{
  "model": "image classifier",
  "dataset": "capsule endoscopy frames (Kvasir-Capsule)",
  "train_examples": 42238,
  "image_size": 48,
  "crop_scale_min": 0.7,
  "horizontal_flip": true,
  "translate": 0.06,
  "targets": ["finding"],
  "num_classes": 11,
  "arch": "resnext",
  "norm": "groupnorm",
  "activation": "relu",
  "weight_standardization": false,
  "depths": [3, 6, 6],
  "kernel_size": 3,
  "stem": "deep",
  "avg_pool_shortcut": false,
  "dropout": 0.05,
  "widths": [128, 256, 512],
  "mixing": "cutmix",
  "loss": "cross_entropy",
  "init": "trunc_normal_002",
  "residual_init": "scaled_by_depth",
  "optimizer": "muon",
  "muon_scale": "match_rms_adamw",
  "lr": 0.0021,
  "momentum": 0.95,
  "nesterov": true,
  "orthogonalizer": "polar_express",
  "adamw_lr_other_params": 0.0013,
  "grad_clip": 0.5,
  "ema_decay": 0.995,
  "steps": 11300,
  "batch_size": 128,
  "epochs": 34.2,
  "lr_schedule": "poly",
  "final_lr_fraction": 0,
  "warmup_steps": 1130,
  "weight_decay": 0.2,
  "adamw_weight_decay_other_params": 0.01
}
Rows from block 4 of a small image classifier, named by matrix and row number. Rows with one number belong to one channel. Each number is 128 + 24 x the weight over its row's rms, rounded and kept within 0 to 255. All counts start at 0. Numbers have three digits each. After the name is the row's rms in percent of the matrix's.
Before each channel's rows are labels from the 100 images, of 14976, where the channel reaches its highest value: "responds to" is what is common among them. Only what is clearly more common there than usual is listed. The data: capsule endoscopy frames (Kvasir-Capsule). In brackets: how many of the 100.
# convs1: grouped (8 groups) 3x3 conv (model.blocks.4.convs.1.weight, 128x16x3x3, each kernel summed), inputs within the group 0-15
# convs2: expand pointwise conv (model.blocks.4.convs.2.weight, 256x128x1x1, transposed), outputs 0-85

responds to: finding: ileocecal valve (25)
convs1.58 087:152090133103131175141125094125131166117158110120
convs2.58 105:130121125128143112112119134069140097140127086132111131138108101104127133106134134139154117117131142153100097126106116117079089111116122146100107118109154093095145122111120175163092182134123109147096085145142120117125121104098132121123105137111112150147098092

responds to: finding: ileocecal valve (25)
convs1.115 099:117139134138098140183105166145114133090139145148
convs2.115 098:140116088180147153096121167111117148119139105108083124094092124141156134115161116139147127139145149126119131102116112130106084126144093136101119080135132089101152114138147161144133132150147125128157145123137114132153141077084119160156156133131147112127093117

responds to: finding: ileocecal valve (87)
convs1.55 183:104091181100134138113112134101134118163133148150
convs2.55 120:104144132097131110135116131153100144124134144141104136141111113143122159176126124106157113094121135139107116118110152117164121140184112096132083164134126100126124130117130101106131083129089099131107110179124123133130096103146100092113099111162105135082119095

responds to: finding: reduced mucosal view (39)
convs1.2 115:174105107122102122107101132147158174125147126107
convs2.2 104:094126085138111143156150157119108113097147147108151131140119128136124156153114133147133092107139083134124116159155120126175129121127104135152125070074101135099136130159121140133142144131154137125116167102136077171119165167136118160161157162105125117148077142

responds to: finding: ileocecal valve (35)
convs1.64 118:108115158117124116087072130137137148158150105140
convs2.64 106:154146095091111114111142168088088119143092153147105135099139137141134159103141137121097110123113169147137125106206111158107146109110120172110169118128148130105143142129175103125116143110143142100112119146086134118155154124103132135139177129104084119154129123

responds to: finding: ileocecal valve (30)
convs1.27 083:170101117100131112171086128153126145106128122149
convs2.27 104:131149116146155112116099147106128109169126153122087110127108111130109137072118138094140059137139102117118080119163163134125121127150174104142131135107163113169129131148153112099134151110156100152111109106120105082078109149113090152115134138106113147163153116