{"train_examples": 42238, "num_classes": 11, "arch": "resnext", "dropout": 0.05, "widths": [128, 256, 512], "optimizer": "muon", "adamw_lr_other_params": 0.0013, "epochs": 34.2, "warmup_steps": 1130}
Rows from block 10 of a small image classifier, named by matrix and row number. Rows with one number belong to one channel. Each number is 500 + 40 x the weight over its row's rms, rounded and kept within 0 to 999. All counts start at 0. Numbers have three digits each. After the name is the row's rms in percent of the matrix's.
After each channel's rows are labels from the 100 images, of 14976, where the channel reaches its highest value: "top examples" is what is common among them. Only what is clearly more common there than usual is listed. The data: capsule endoscopy frames (Kvasir-Capsule). In brackets: how many of the 100.
# convs1: grouped (8 groups) 3x3 conv (model.blocks.10.convs.1.weight, 256x32x3x3, each kernel summed), inputs within the group 0-31
# convs2: expand pointwise conv (model.blocks.10.convs.2.weight, 512x256x1x1, transposed), outputs 0-102

convs1.195 101:500559459438515424491548498502577482482555466498515463461451443553497483573565521492522513481505
convs2.195 097:433484467562488587428508468496465470456487525477512485448529464508513527565434498463492517422501517550476565521580480476493476473453480444553515521498475430504475506394637578563435424495580510491444472545519498454511476500527523530451462529486476505576523482535511510426491522526495482472467512490530480452519
top examples: finding: reduced mucosal view (34); finding: ileocecal valve (25)

convs1.134 084:502505601460497472477529529508484463463506515437474442489491465529471521537546513446585503585521
convs2.134 098:481487502500501485462506474474459476470470484556493503521488510462457543467463468513529492538472486504541562468519535555512511564470462473503504477495502520493529459493487529501517483494490533555536424546524442485495476522518444487496482467497523506533453514506496467399495534480495521520572494507384449560488
top examples: finding: reduced mucosal view (68)

convs1.35 065:539501523521611440519520524495505509499411541504435485464454489451514450481522534499522556529453
convs2.35 091:510498542489578461484512514529474523493525500473559444478479517416480495504537491501442552530479510460490429570541446504489540587494465486436476577470593492552502479494447534489456451493545504496475518442513435505471481468553476443494596490475499553590537492404509551510499491474489483531538545446511506371484
top examples: finding: foreign body (38)

convs1.166 112:455559550466498530448512499562383468468508508453514521504502507558535490525551548466474555482518
convs2.166 113:468445412471476517499439505452530587559495493488486503535581493607507518497553499514448503462544539510531424562541425512469397466562491539506529544514499517523524496568545438532502521529417521503584455482497485467458500437507522447470466486488507480444501521446511532543491506524488487527482511492536513519513
top examples: finding: reduced mucosal view (46)

convs1.32 092:506473477505568489508578548522522540502438505436438499556457530449489530453504531572493473456460
convs2.32 092:454470502441540458511515563461517479494530563492515473483493517533513413487522473550596501524509481494469527675541474462453442470479491536511592529520510441492534508496475559418466477504473521469541556460517438489493431536474540469535564500470507537473438557467515490558480445484465483464491580479439553448430
top examples: finding: foreign body (42); finding: lymphangiectasia (34)

convs1.21 170:469489485537428497497484459480460445625499500531492528497462493585575491530474485471515536504516
convs2.21 100:545451505500492578495501526491382517428432424535483490473559474414512522492485401484556477546478525519516529445453503447537518531518558462525596577558530575431514555529535494534479497539489488461472493548529520506538505463536495526470565530460523465541484511552525484519470383537543563475427535495451411493532
top examples: finding: foreign body (37)

convs1.208 104:491483496500493463485451558529496477460526459501568474530473598481515521436539580514525451525431
convs2.208 100:501483451445436500487538524489526490468533468422525538420483416581486539482424435543459516445487531489542565511386505507499422509518462515561550489535471449562493493467472475486432486460501550478447583545464476434442464573524543568433482492505435539511460462515498494477503445575522490484475507496474495555523
top examples: finding: angiectasia (56)

convs1.73 094:525476538496498473515511492462440531520655546504513473499454513470470532522454481448515482517453
convs2.73 095:492514522455493538456468529543458375454448563530484435479548435452526439500533503497492463519528515506478489575461490490496425531453498454501480469518484468486470480524589545521461449482521488523441474503504512475536465518583503531414514498531444502474442495429511450491452435450529495497505484530493460465491
top examples: finding: pylorus (32)

convs1.241 098:498528499498525579464552506462486456495600436509449487526522506560443434524509503446537472499475
convs2.241 105:518510524494507483519544457500479422445550512482493538480469471508408508460422436538516562450518494534498485452420546602453446475554467476493569472527462484528600475515528522511446484515605497438566531577509466535429485421442480474547494437536417444518400448443518490523469582459452520555530508470536510461481
top examples: finding: ileocecal valve (48)

convs1.19 075:555525511464533526533433456485552507427465541474519540545455524442455468439540496487487499504421
convs2.19 091:523497492507487496528492478507457509489490478463519496513508528536512447506533507435434437556444527458453530516545472448482437515447468461509486486488477546486477520515525430473471529534522454537568509474483472493577495483464463484468554456605475472512506500461461453541500539510523534548480476536534469559463
top examples: finding: reduced mucosal view (76)

convs1.60 099:481582535494511504485490499503514637490502554451460479482550514534492496508432499452458479489453
convs2.60 104:486533472544492475543595483539474470455471569489520470552495525506481513471527508521506501419514596498481481506542489569490490562541519463477444472555481524429497537519457438583468438529468494488455566478466532450510529421569588469456464496517516613527539528491590436488517554518527496564474495496565502471527
top examples: finding: foreign body (44)

convs1.14 099:543437508531512457406511516472461463599461515480514520557523462536488489459536504553501473522442
convs2.14 098:510494557519519526549474482480495483512512406524481533481464532506483477523471436514458468541540486430448529484439564489488613484502490577528468514512486519466459472499530493408605477502499471567480576514550542528501457475554503459478547482527441499490568526503482425542534469500547598451478432568521502504498
top examples: finding: reduced mucosal view (54)

convs1.74 143:543499439507493513472423480559493530485415516578524551484462447543476459545530466510548501487461
convs2.74 111:525365490502580505490434476489505452401460459496474506496501481455515489537488521466546496448528513515483573529494462533514486475518489537540505447501532526480616486492501453442510541433456517484453396526485521464486432458461539425505505450506522482530527534524533541546510469519489507592516465507498429508539
top examples: finding: reduced mucosal view (95)

convs1.168 106:461504487561416517510503543572512511517457551497526489572484564483456484500450513451504521424546
convs2.168 101:501474482485494582550532568496550474549433464360449482493538562434505471535469502489497470428526534498495532552509572539532523506597494477477484502522449477466500495510556414459563501550496566458481466510499463496466510487516461560448489571422570510427441521516501514561485430478505506564534557475516470489462
top examples: finding: reduced mucosal view (32)

convs1.86 082:568492487506482474579497523537485494481599458452473466466521509518610502497522472470505468553474
convs2.86 098:413457499563490495531495456534447524463489514500514519535498483492560484551509508475482472511504484545501554543423522466537491526433552490553555494494426405546530516539445514491536479548529524389453466424493483476487401493443466526485461578514530462488455529475515563500476498499575532612538477507546465464579
top examples: finding: angiectasia (43); finding: ulcer (37)

convs1.58 049:555524474525510516582469483527488549499474518521434513405507433498478490452537478544501509446426
convs2.58 091:513535504477496486474481411433590530439505472489469481509441479456474565485481569481535495446516507489540511509501493426615548521494481541530504482459458519478498430488461539493509501505461487493501452494504512550519506527488513531480515443486456571461526486440572472492461489528577525454424466482563546444495
top examples: finding: lymphangiectasia (26)

convs1.247 139:463490537486480469501512546464490568485494593523504463472559559475553513504510443467506421523571
convs2.247 096:565442520482471498478505507479520553559570529446474555527498514464510497487477514463469540436543563457449437519469465544552533482561504493431522460497503445536520520424511515445481533510497530511534462558529474506484507543506593498494446435470491478596460494491497468495517553575480493519417566559542476473494
top examples: finding: ulcer (25)

convs1.64 114:496530575517490473428568519537463503510608491488475481503469529473452535495455507481477552423499
convs2.64 103:529538493510424482503532513492454464551442460461533467525475516528477465422475467496566515434470589485555510464421443552513508521438496437561538538503496535535511540493432508500504509506472538470496517491485512569529472497443518500513545491502423574499468491387471506532432501520479545517557457488507535532450
top examples: finding: pylorus (39)

convs1.227 067:466493442450474515498526634467528518467440536494541539517469529531456493453477478547484527505461
convs2.227 099:489560497570441486539434575519507470561527569504537502529445464537489506488508485548476503570458501505495468462498530561541478513585523462439448548462471534454492526514485545480490533507480442469450531522512526463543479480451506499555558469535525459528494475465510460459553494539555518406583466510480464584509
top examples: finding: angiectasia (32)

convs1.51 062:526547498498492482512479372532512465532503524454465474466543574482521553525538501471487428494450
convs2.51 090:481471459520470540549523552530475517518448522543435478543487439516438467501500560432462515505483496589484512549516419516481534551470455474563475477495510477489480479546527512492442500529463531516445471503527499411490473561518490446447473497530496450520492509447524474526445455423506523533500453470518677530571
top examples: finding: lymphangiectasia (36)

convs1.209 101:511528525593462496495557454441524532531523511509540422495494559485491443494549496543454496550439
convs2.209 098:451569509431483519519500455483550501510539469549493502556587503557490507444467406499490486486507443539466504509508558448460566469558492521522473476509460470522477499515479542493482481475531520528527618539482464448463496515529429541507515461510489484467516532480459509516492441457532552500503496461521504507499
top examples: finding: angiectasia (27)

convs1.66 088:541486574466497501575510534545467536509603479486513508476452579483532509458477529478446479499451
convs2.66 104:509567514581526528501485590491537474520520485470453498469510467510491517486457457449500516577480463502497463494477514611481489471523481509470543438494537515617517526509534458411446386485520480531423526548498532463474513493497520433483486489562528469411512548495520467484482545552522509572488491462434515508510
top examples: finding: pylorus (29)

convs1.33 065:483554499472471544506541464615499528456501550515537492506553512506522518452428436496517448448488
convs2.33 090:612497526509481490498511448474545513494540484430477462536523458490451488457472582470541490470511419549510504438474461538470489498518503554462430446519464394524500559487496454585507557512490474405436456525477471476512474610493508460455424485474540537515532565391526509535502500566470549557509513520498478469484
top examples: finding: lymphangiectasia (31)

convs1.215 149:486533536497492461524450515550527463445451470529545470505548602511493495477558406541498506469474
convs2.215 110:502481499490504500460501471496443398546469486542469492569544462422543577468450503519442545491513509493497512462460452450546479485488541522606507435494438446579497520485471443512525505489547519486540522514507502442510509524455529487456478406486519454483484515502522523462490508523501502464484607512554473445570
top examples: finding: angiectasia (60)

convs1.189 092:537558457525456560462487436465546578518482474530515458501493513437501525491467470450510483575440
convs2.189 105:510492533534514502507533487530470450524472504474549472512545465602523432540565429561543531508485543433450507512547520432495492465482542488431460539548597496491519508544418474511491548500525496534556539494495529465499546481507518576545527456481539536500533527620520447517540542508511528473483551550470474485511
top examples: finding: pylorus (35)

convs1.42 051:511560470474530488466500421532487540490399487500461490460570524475510515482520533485536491429422
convs2.42 091:550432539512480471521529490459457575415540475524487502464501484527505449582502504529547456527498519535573471523423456574500476559498495515531478491484503528512505535558476507483539508510553520500444480485484439476506523480445482543443545478481608509490474563497577484477504526547544532548572566473527570429500
top examples: finding: foreign body (39); finding: lymphangiectasia (33)

convs1.199 125:488494516564480578499495504451539525486509488515561519495521455555481506468474391470465555422520
convs2.199 108:467459515520493536509512478559523552492466509495377544496524588506450500502507505547495453489521445551506466387539542450539571541500521561444489524516500526466482510506525551485544450500484435492541542549510454556518515470463462492496474544480521446526498516433507492488496549488573494427483517523503412492502
top examples: finding: angiectasia (34)

convs1.243 077:496520537436535459422527465418473498437511516492470455542565490503504518488405501503507498482562
convs2.243 104:525520517503529513452505523414503562542520540585483493477470519530542445482526541468557475516462472572515544507530527516553540419530493463530486499505485466511474418507415504470503530520460506452556408471514456554484545555554508564534545521564424432409516487531494528580488499456461519550545472493505496512457
top examples: finding: ulcer (53)

convs1.28 160:486501495482468509521467506495504470631509546531477524473467511638494459482485463483511485488483
convs2.28 098:591458564444503581552539534433511514450616483526531502496529488525486438484509457501392541516603505562578436530509428516536470578522456467546513529499515544424503440524564444556462464555465480474523414499499443454483472422485466531424487517506500483534479523557518434516511504532538445434445573469442475501550
top examples: finding: foreign body (34)

convs1.65 139:469529561506547455491570533459497446522576484512486481530527513470470597465466490491441506443536
convs2.65 102:495553528463587576505432569433525462488474439457506496462480450518518481502448427461503506537523483505504466428486477501486512474465488427447536506490544543500493418492570558573478527455440483487446497534510474455510528567517536577532505451461539439520447500509484498505481533548524500508436463522560517433447
top examples: finding: pylorus (29)

convs1.194 112:500502573486451488496464473510531441522439523556450520507564579455536488533424505538477498448517
convs2.194 103:510458540474522484485440477469501521438578464498444515478534496429426514462463600478568540520455491514495461460461509577473492500450479543457422546482457491523544445467514441527547553458487507487519454581496553481528523514520452557435475488531497464516475533452507574395478555519513492533493561526525456504532
top examples: finding: foreign body (31)

convs1.29 070:580549440509525487488463510508573530518549513532530453463497510463445433466509465537541447487437
convs2.29 103:477450510521513497485528458589554479505545478471467448504481493519530478481457454507482490442522525455525536544556592457478501485471489447541485494493471496551512514520531467507474466515483471525484442489477525455529464505510485556530526534513520498584485527491499451598473568520528502504485533507526564537440
top examples: finding: reduced mucosal view (35)

convs1.59 088:480515581486521453529488563478489506496470495506535533524507509523512445425537572510488454512385
convs2.59 093:497504485525511509556495521492505424519498510456553497555446482455493425483561482502483566537520506506448455481509463479461489533477483559493467434526539510471454525473543563456494537425542453454543475560483476459525537502441526419545495559553479480426533538567539519507479490523496462560455471437421564525441
top examples: finding: ileocecal valve (25)

convs1.139 073:528447558491510573530505458456456500438522475449451551442484514567532520493524524511504461416508
convs2.139 094:446530484538502466565569484525539513557488540509514493498506469529504481561501564567558443526450456501499538558466509529399468530485458519483521469520502623366480547527447578497499515519490549536607539502480543438462515494496504473522504476432563485498522487535498473507583570512467539531491447520522491500505
top examples: finding: foreign body (27)

convs1.203 132:483513473521538465468513542519591530545534483469460530508447403530453515509529526564480504563541
convs2.203 095:512594534513402484509546518552512466508482536485513530458547498462578496486429476532480490498559471510513545461513495501514425492487505523477500450515513511433478521461589508517466475429482436458394496473514477459464465463473534497416520521513467518515505486471470507456493530455553489545485495483460427434538
top examples: finding: reduced mucosal view (62); finding: ileocecal valve (25)