From a checkpoint of a small image classifier: norm groupnorm, batches of 128.
Rows from block 12 of a small image classifier, named by matrix and row number. Rows with one number belong to one channel. Each number is 128 + 32 x the weight over its row's rms, rounded and kept within 0 to 255. All counts start at 0. Numbers have three digits each.
After each channel's rows are labels from the 100 images, of 14976, where the channel reaches its highest value: "responds to" is what is common among them. Only what is clearly more common there than usual is listed. The data: capsule endoscopy frames (Kvasir-Capsule). In brackets: how many of the 100, against the usual share in percent.
# convs1: grouped (8 groups) 3x3 conv (model.blocks.12.convs.1.weight, 256x32x3x3, each kernel summed), inputs within the group 0-31
# convs2: expand pointwise conv (model.blocks.12.convs.2.weight, 512x256x1x1, transposed), outputs 0-85

convs1.252:115193116063124129103137178128099106068096167091142120134111101170128175153176098173127132108108
convs2.252:189174114156154145123085120157141082203070090141162131113189131159119133151121064111111127131131138150150135068095086052202123139078187115152124137174110107071111213110124139128122180108096163148159178078156188137127137123126052083100124108202141124132155162
responds to: finding: erythema (28 vs 0.3)

convs1.65:145135188121138091148099124198112109131073182143181142155157088102134136124088151085141102141177
convs2.65:106222135139177073147109118076149130152115165122119133160108153081140105164069106081094129131111139142115156135097075154141169162122118082117097103131139181161109114106119153082142068146125137146140110114106173172143141111104179135143097154156144166136121089
responds to: finding: foreign body (47 vs 1.6); finding: ulcer (26 vs 1.6)

convs1.197:113133173158121117122174150101122103102102108115103119125125106112089140131068158134239073138114
convs2.197:092152096143133119125103109069105138140124108066136100115129102086177110123140061110095108089107109141098090079092150136110114118117121119121124117124126106065124152099157139107115132101087121080168149102122089153129186136140149124116183129097056088127149152
responds to: finding: pylorus (27 vs 3.4)

convs1.106:108136102151066123153146094147162184183125097136183098103113148175107165118114188123132112105078
convs2.106:114081152099108119074154122152120065138138111089163096139101135148137101117093093157145131165130156154173139117144136130102125153114120154133101111119174157065103128082151132123136110097165099158152146038131163185093123108126081170098157117187137116137117138
responds to: finding: ulcer (31 vs 1.6)

convs1.82:104098131149203115181120161138192129148160117084128112109159161087158097098086140080133091154121
convs2.82:080109131121162135120122091077157075137095142099136133100167125029133112184154031127129112058112133117149125149130128108225176119189126103095082138122113153090130103151123142129151132121184112080124055116111104155123138127124132125140046068136190116103119105
responds to: finding: erosion (31 vs 1.1)

convs1.34:112103150078158046152119071148176174142142130134144123144108149099166084188132134136109096113163
convs2.34:125144112092151145132129101110173107126133122136106140121126099138109107085095224115058102067121188164141143186206123205140089092109078111182170222119120175136127077160147144126103093137180112125166131150143099104136109154146141110174111128123056160141127107
responds to: finding: angiectasia (33 vs 1.8)

convs1.172:137226140129165119164117093153110080076089149121097123160119158179094128102080133120134110156125
convs2.172:146155121119116117118117072162135188085119063113095097144080118084118136136214163175158116125120158069133080136120179151079119141108170067128145152106134104157118108109198082153199094151133110158140101142114118104106090138108115136180139235132112126119127136
responds to: finding: reduced mucosal view (47 vs 6.2); finding: ileocecal valve (44 vs 8.8)

convs1.178:169086131132091142137082086151159192127173110161089135131151105197102097117132134115187121105166
convs2.178:161179151138121150133138217135118203157163072140129063120060157134164131126148157162129164175229173160142187112116101102141117147132150097142128155132157134138100136099140143152083127132171095145146135157123106033145154151145186124116089129161105105107137114
responds to: finding: erosion (25 vs 1.1)

convs1.198:108163096119112116124113124176155093111212114191092094137115127086158111114189148097109134084112
convs2.198:134120136136099133089114147087127160149156109174131160183133135190103139128103100126177175146082076138126183119095180119130100123134161186162162107102174065094151195104106156122146116179151120152097105103119120057136161085147119162149055092151163125066094129
responds to: finding: lymphangiectasia (70 vs 1.3)

convs1.97:092142150193132146183112101147174063098092101127126125139113133097191161145118179103129109133082
convs2.97:155143095105116108139144168078159085151108142137111099094047165174156086119136097124107157114155138160117183102120178040069128117094141133101170144140169115054089081110087135162112142153130136137070096106189130044122106091129092144160136082171244123102136131
responds to: finding: foreign body (52 vs 1.6); finding: pylorus (43 vs 3.4)

convs1.217:173125125116138129146122118096139141164106124157107164117090141131108148095255108086114124123145
convs2.217:138094058161092104134157139131129223108083133139140118210155127134173169137132130136147092124155132083143106176152114098085156158132182120112142110112058098185169179128160156113102133161052101140112154120165134151118083081099159121130126106078086132129171083
responds to: finding: reduced mucosal view (61 vs 6.2)

convs1.92:113179085127115146082103095105124115167139110123126163103116165202145102113188104154075158100086
convs2.92:067163118096110079152096125060143110113079113129148118107121158200090143116129149138129089125157118151074085145130087180139134148114123098143188108134061128142135113093128133070124154079105163102207147255142130160134078137137144135105101085147129137165100157
responds to: finding: angiectasia (39 vs 1.8)

convs1.125:125115123142144108143079154115051070060132115158103160133104122098181086075107097126157146136119
convs2.125:129119181111127149121117139118119123119154117134146123128140095099120154116150146099123156115131097104117120133158138124108089107183161159106129157076073109135112086112156139131163099098060119105190188169133153228084138226203123114176209129080095135150100165
responds to: finding: erosion (35 vs 1.1); finding: angiectasia (32 vs 1.8)

convs1.42:148127186066137121141106083122131154120182163128106089185053156099123169157105108129147100135116
convs2.42:104126123236123130145153140132111137129220122162133191112161188144137162137126163150148106168139139148161177126119025096156145127179140111131142175172098118124133161127205123120208166165125096118135124074099160102118150167095140137125170133104119140111118137
responds to: finding: pylorus (27 vs 3.4)

convs1.233:080158164093131160103081137156154137094139103156109113074102186075086163099143113114150136128188
convs2.233:126137101132131135127175109193146077137173113178187163106193107110170125114133119164116127159106119087144135097111175157095082079137128169078135068093136120055132132186073121161135140103186121183180142027159160113108145100143184125171142135018167164115134111
responds to: finding: lymphangiectasia (30 vs 1.3)

convs1.169:169095126111143101181132105116091117184103117215084125145123141129112094156193128115162086119108
convs2.169:129151134089156083145111105111121162145149162112105115136183086032076137101121126116130168154111128153160121210117071135170131159114156138176121112120083140196209105116184129166157113186255117155098132156092141178121150096113082126110194131095111151094104161
responds to: finding: foreign body (90 vs 1.6)

convs1.254:241128099123136091140109106165142126075141084184129130080121129126099147084145125134101118116140
convs2.254:107117152142163091119095183121097107119199148148171107123110152116097108095099188142194136159121150111120096092133209079054122109152117127116168105122114151088123134131180129139126082115121109130106150149090169093151120106075137135083141126185150115120093098
responds to: finding: angiectasia (100 vs 1.8)

convs1.58:114111169071115119113114094135160153148130163078114160138100089104243140156138126150139117120144
convs2.58:121107098175113134101119108118159127118162095134090164115120108169109118144135103118127086091095124109127102175189117121129141124114130132133094090136165155203146116138067134150156183112102133115074168056150164026147131137099134114108142072148065131074132137
responds to: finding: angiectasia (52 vs 1.8)

convs1.94:131094081138130115193094168145094106138103114131146135135173122124129209138100120068174108179151
convs2.94:114144098088158141105139122105128103168079134111191108146146091041148116124173062121120094144078109147128055091109043182159203105179097131091126097110065126070204150138113138105117132154125110138156155155119117058124157117122098160139089164113133115128176105
responds to: finding: ileocecal valve (72 vs 8.8)

convs1.5:151130126148132067087139122095090123181174131115070151107109068100096136096127100205118114115142
convs2.5:135097128162149155134119100106140150241133186123161184128160061132125138114116113132163078077152118153171145169124157142209082140121111113135160072161096151156126137158113115120115074140148134128098139145168148127134126150084097138122084145085177113097142145
responds to: finding: ulcer (31 vs 1.6); finding: angiectasia (26 vs 1.8); finding: erosion (25 vs 1.1)

convs1.179:153064160123160087158150131108094116101186094142100124128104154126131138121219176131137107095091
convs2.179:118079158112142146107080137139125100123110085122127127113122154176104196108133137104008116075150105115143100123111028136120152120123101151156155071109130094085149128088189130164141145085150148126072088139144071110124161091188083105112152079155058101158125123
responds to: finding: foreign body (72 vs 1.6)

convs1.88:131085103154206147174125187118104134105141115114081114123131145091123118099134145145183065168165
convs2.88:175081118165118111099142088103151100110172107156123111150112150068095152159120147141126133197152117130162104188098247117171126105171136218108138162102115103185132140164126137168162170094138142106151091120128148141111160152127155137160133091115059106074109121
responds to: finding: ileocecal valve (28 vs 8.8)

convs1.100:118138131099128191180077132130102099119117124070101148137129142136107096103111231128174122107107
convs2.100:207187131098136162113112082050175110109103080088099133150094202076146161155137050089098120071106157139108112107153161107107175130047144146062100104099128112097136139115097147098157107103102134144098077087137149143110117146151166142137074135163094115136134127
responds to: finding: ulcer (42 vs 1.6)

convs1.1:224186096139139150075125104145124116127091070134135120119133196112140137116096125123174122095138
convs2.1:097097146112124135128128113134123083175161068078129105138140155093149159124127122130121148156119104157121073058114102107141142110132098038151164094175081148104131167100097152092152150116113118127085146171121095058114160099102102096157119131144158127161147131
responds to: finding: ulcer (46 vs 1.6); finding: angiectasia (45 vs 1.8)

convs1.224:237095169127114065100110158183128120138143117152129122128083177114146150096131116120104133108144
convs2.224:141123108118147136144120124124128083110128158107149106150148136104130095156155137152108148143153136163133102077114108143074137139153112144093114158106088110127129159154126126112102075163157139162178127113126108115200117109109153113089070101187131098140121162
responds to: finding: angiectasia (58 vs 1.8); finding: ulcer (37 vs 1.6)

convs1.25:079112130119199125077168076129106144165095101183115088112081099166133141137114159088134144157150
convs2.25:081105127107185130144121088247112102089146143101086151136116186035133158128129025154063168122122106179139235115118143109124095126109109146220118138118150107084130119142168176174194058158096135154116097095122148072131118138118102109078096148168179127132114152
responds to: finding: lymphangiectasia (98 vs 1.3)

convs1.228:101119162035184125102064138116120136114162139116127108090090146138171130092139118146155182095144
convs2.228:156132126106123098115118109097141108150182122183138152123111191120094189120126078137156107167154071061122066113146157127151101169115118102073109069123111076136122180125101122120134162151145123121084097099115085119119149155151066150057133119096126150097136146
responds to: finding: lymphangiectasia (31 vs 1.3)

convs1.64:147110183120151100122167144129178142083139113122131096153135115120157164124094141023163093121171
convs2.64:161199147094146143045130118125106070171086113132125105145094119075095115147086138138161107189111096120117152103125130136168147133186107124135109151120149128113119148136147162130100142091121144179129083153150140144126158088113120093102089169044115114149136070
responds to: finding: reduced mucosal view (69 vs 6.2)

convs1.66:133099175139163128075141110076189138146134148115136097140114139083201081096166124180105140112148
convs2.66:179072119086126092075126094163139139083132118165106092104102138086139095132119060099046113135129096087132157247147148121091110102110096168074117159134117105095126114104099105185136140105132117144109091121103083180097094129145095128096143102049124106095141115
responds to: finding: reduced mucosal view (31 vs 6.2)

convs1.105:171140157202138084160098109139162101167077107129172112117103089159132120169178125127098182123127
convs2.105:113107085134169129154135155192152153123112097122094147088102054182135146122152118117102154082154144111152129100136088107107092123165151164129178170118176091170139101144124115097130151123112111135107185168133140126072114114107149087117126142109185131124121184
responds to: finding: pylorus (42 vs 3.4)

convs1.95:102151183133089091142086119142121135123088145106207123144084075115147155125105128182160178153156
convs2.95:090105151150103094085106117166107145114131152116080150134153113177109117122127174147129141195131122137114074188083097106069138090182110154128085135106156146072154120104094123226106085091165137073066098157119163099149139078117170122146147107132100142174166157
responds to: finding: ulcer (32 vs 1.6); finding: foreign body (29 vs 1.6)

convs1.11:167193102145107133051135067158103083145114135135139130131168132077161098094113098113155129093160
convs2.11:095140111200141071137124094156117153091169150157125234116137090057107096161097154158129228140124162148132108160145066113168127138146128142133121125106122156111115119170131104165092145209173144151040031119102124114099097130146128092147113146124154171128158079
responds to: finding: angiectasia (33 vs 1.8); finding: ulcer (30 vs 1.6); finding: erosion (25 vs 1.1)

convs1.69:124139182135112068142131199145197149110098086132173091174117084145139098122124114089147124125099
convs2.69:099116138097133094131137116104103191095120111128150157126078119047128102049126105087157153158131132119148107171119066133066086110149090115132103069145118131038130111135113138111092094150116156133094121177146091103155099086074067148133109145135145135111110066
responds to: finding: ulcer (29 vs 1.6); finding: reduced mucosal view (29 vs 6.2)

convs1.29:105108127126162125089146075118146120094097117137220139095137136114118137138149142087229126122110
convs2.29:107127088144115088122113148094137127165138061156103084104159107128111164134139084100038096126117138110135208078104135092109084138148129180203121122122079075093127147116077128129138130126132128130122158118123089052152101116103127117130123075183171126117168138
responds to: finding: angiectasia (56 vs 1.8); finding: erosion (36 vs 1.1)

convs1.40:174150114158114101097136122165160135083177108083128125105113134167172186134150126146131055065131
convs2.40:158143148161179105141102137177112112097113112126097088172095080066153082114184114084151164033149150137108195134137222115120100108070124144102043116099143136115119064121121135114127066068151124194091120105072159096116206086138080185141004132127127138131105129
responds to: finding: pylorus (40 vs 3.4)

convs1.57:147110162128154104091139140179138059108142114224106081142154112094064118104121126121145112143136
convs2.57:100183096116119164185173122116108190136185148131112127107125082124151113095101093151107084089083111128141134194148052132136114122137108165138192117178130112118122136127134111129106111111119112166139112143125137082109131110142131118103091146214135137108117150
responds to: finding: ulcer (25 vs 1.6)

convs1.236:095153090125140108126144162141118174060141111176143139113187179152118123130134143077144147211136
convs2.236:084105147154129112130120092163122125142130174084111129082177096162165090118129123103210136143110145163134121062155057104169114149123091111109142134147143146163149155074138154131093086127113118143132120077125163096125143130094141102096114140142161126129149122
responds to: finding: reduced mucosal view (29 vs 6.2)

convs1.146:118108157105141115114127086123160129057064133128076176096187081132150139157180110095154120138140
convs2.146:164162088102116062130176091176153161131141172136185122149083168114140160140097107133126137105112102107117120122159143086147130119176125128055094094118089111149158195129124113117185169127108131116191194153114130117106094160068104173123207139085204138093133176
responds to: finding: reduced mucosal view (62 vs 6.2)

convs1.204:132189118099149096114136174169116126133186069159098129112103108080162145123188158092111089094131
convs2.204:179155118143103154118087106122120158115108110156124073155116141101130156109149124144102136175077146103114156181192178094120180149133093217137147055109097120066150193130142175114147091156178098109106158127140127098120122104132081146174142100131178121070142103
responds to: finding: lymphangiectasia (53 vs 1.3)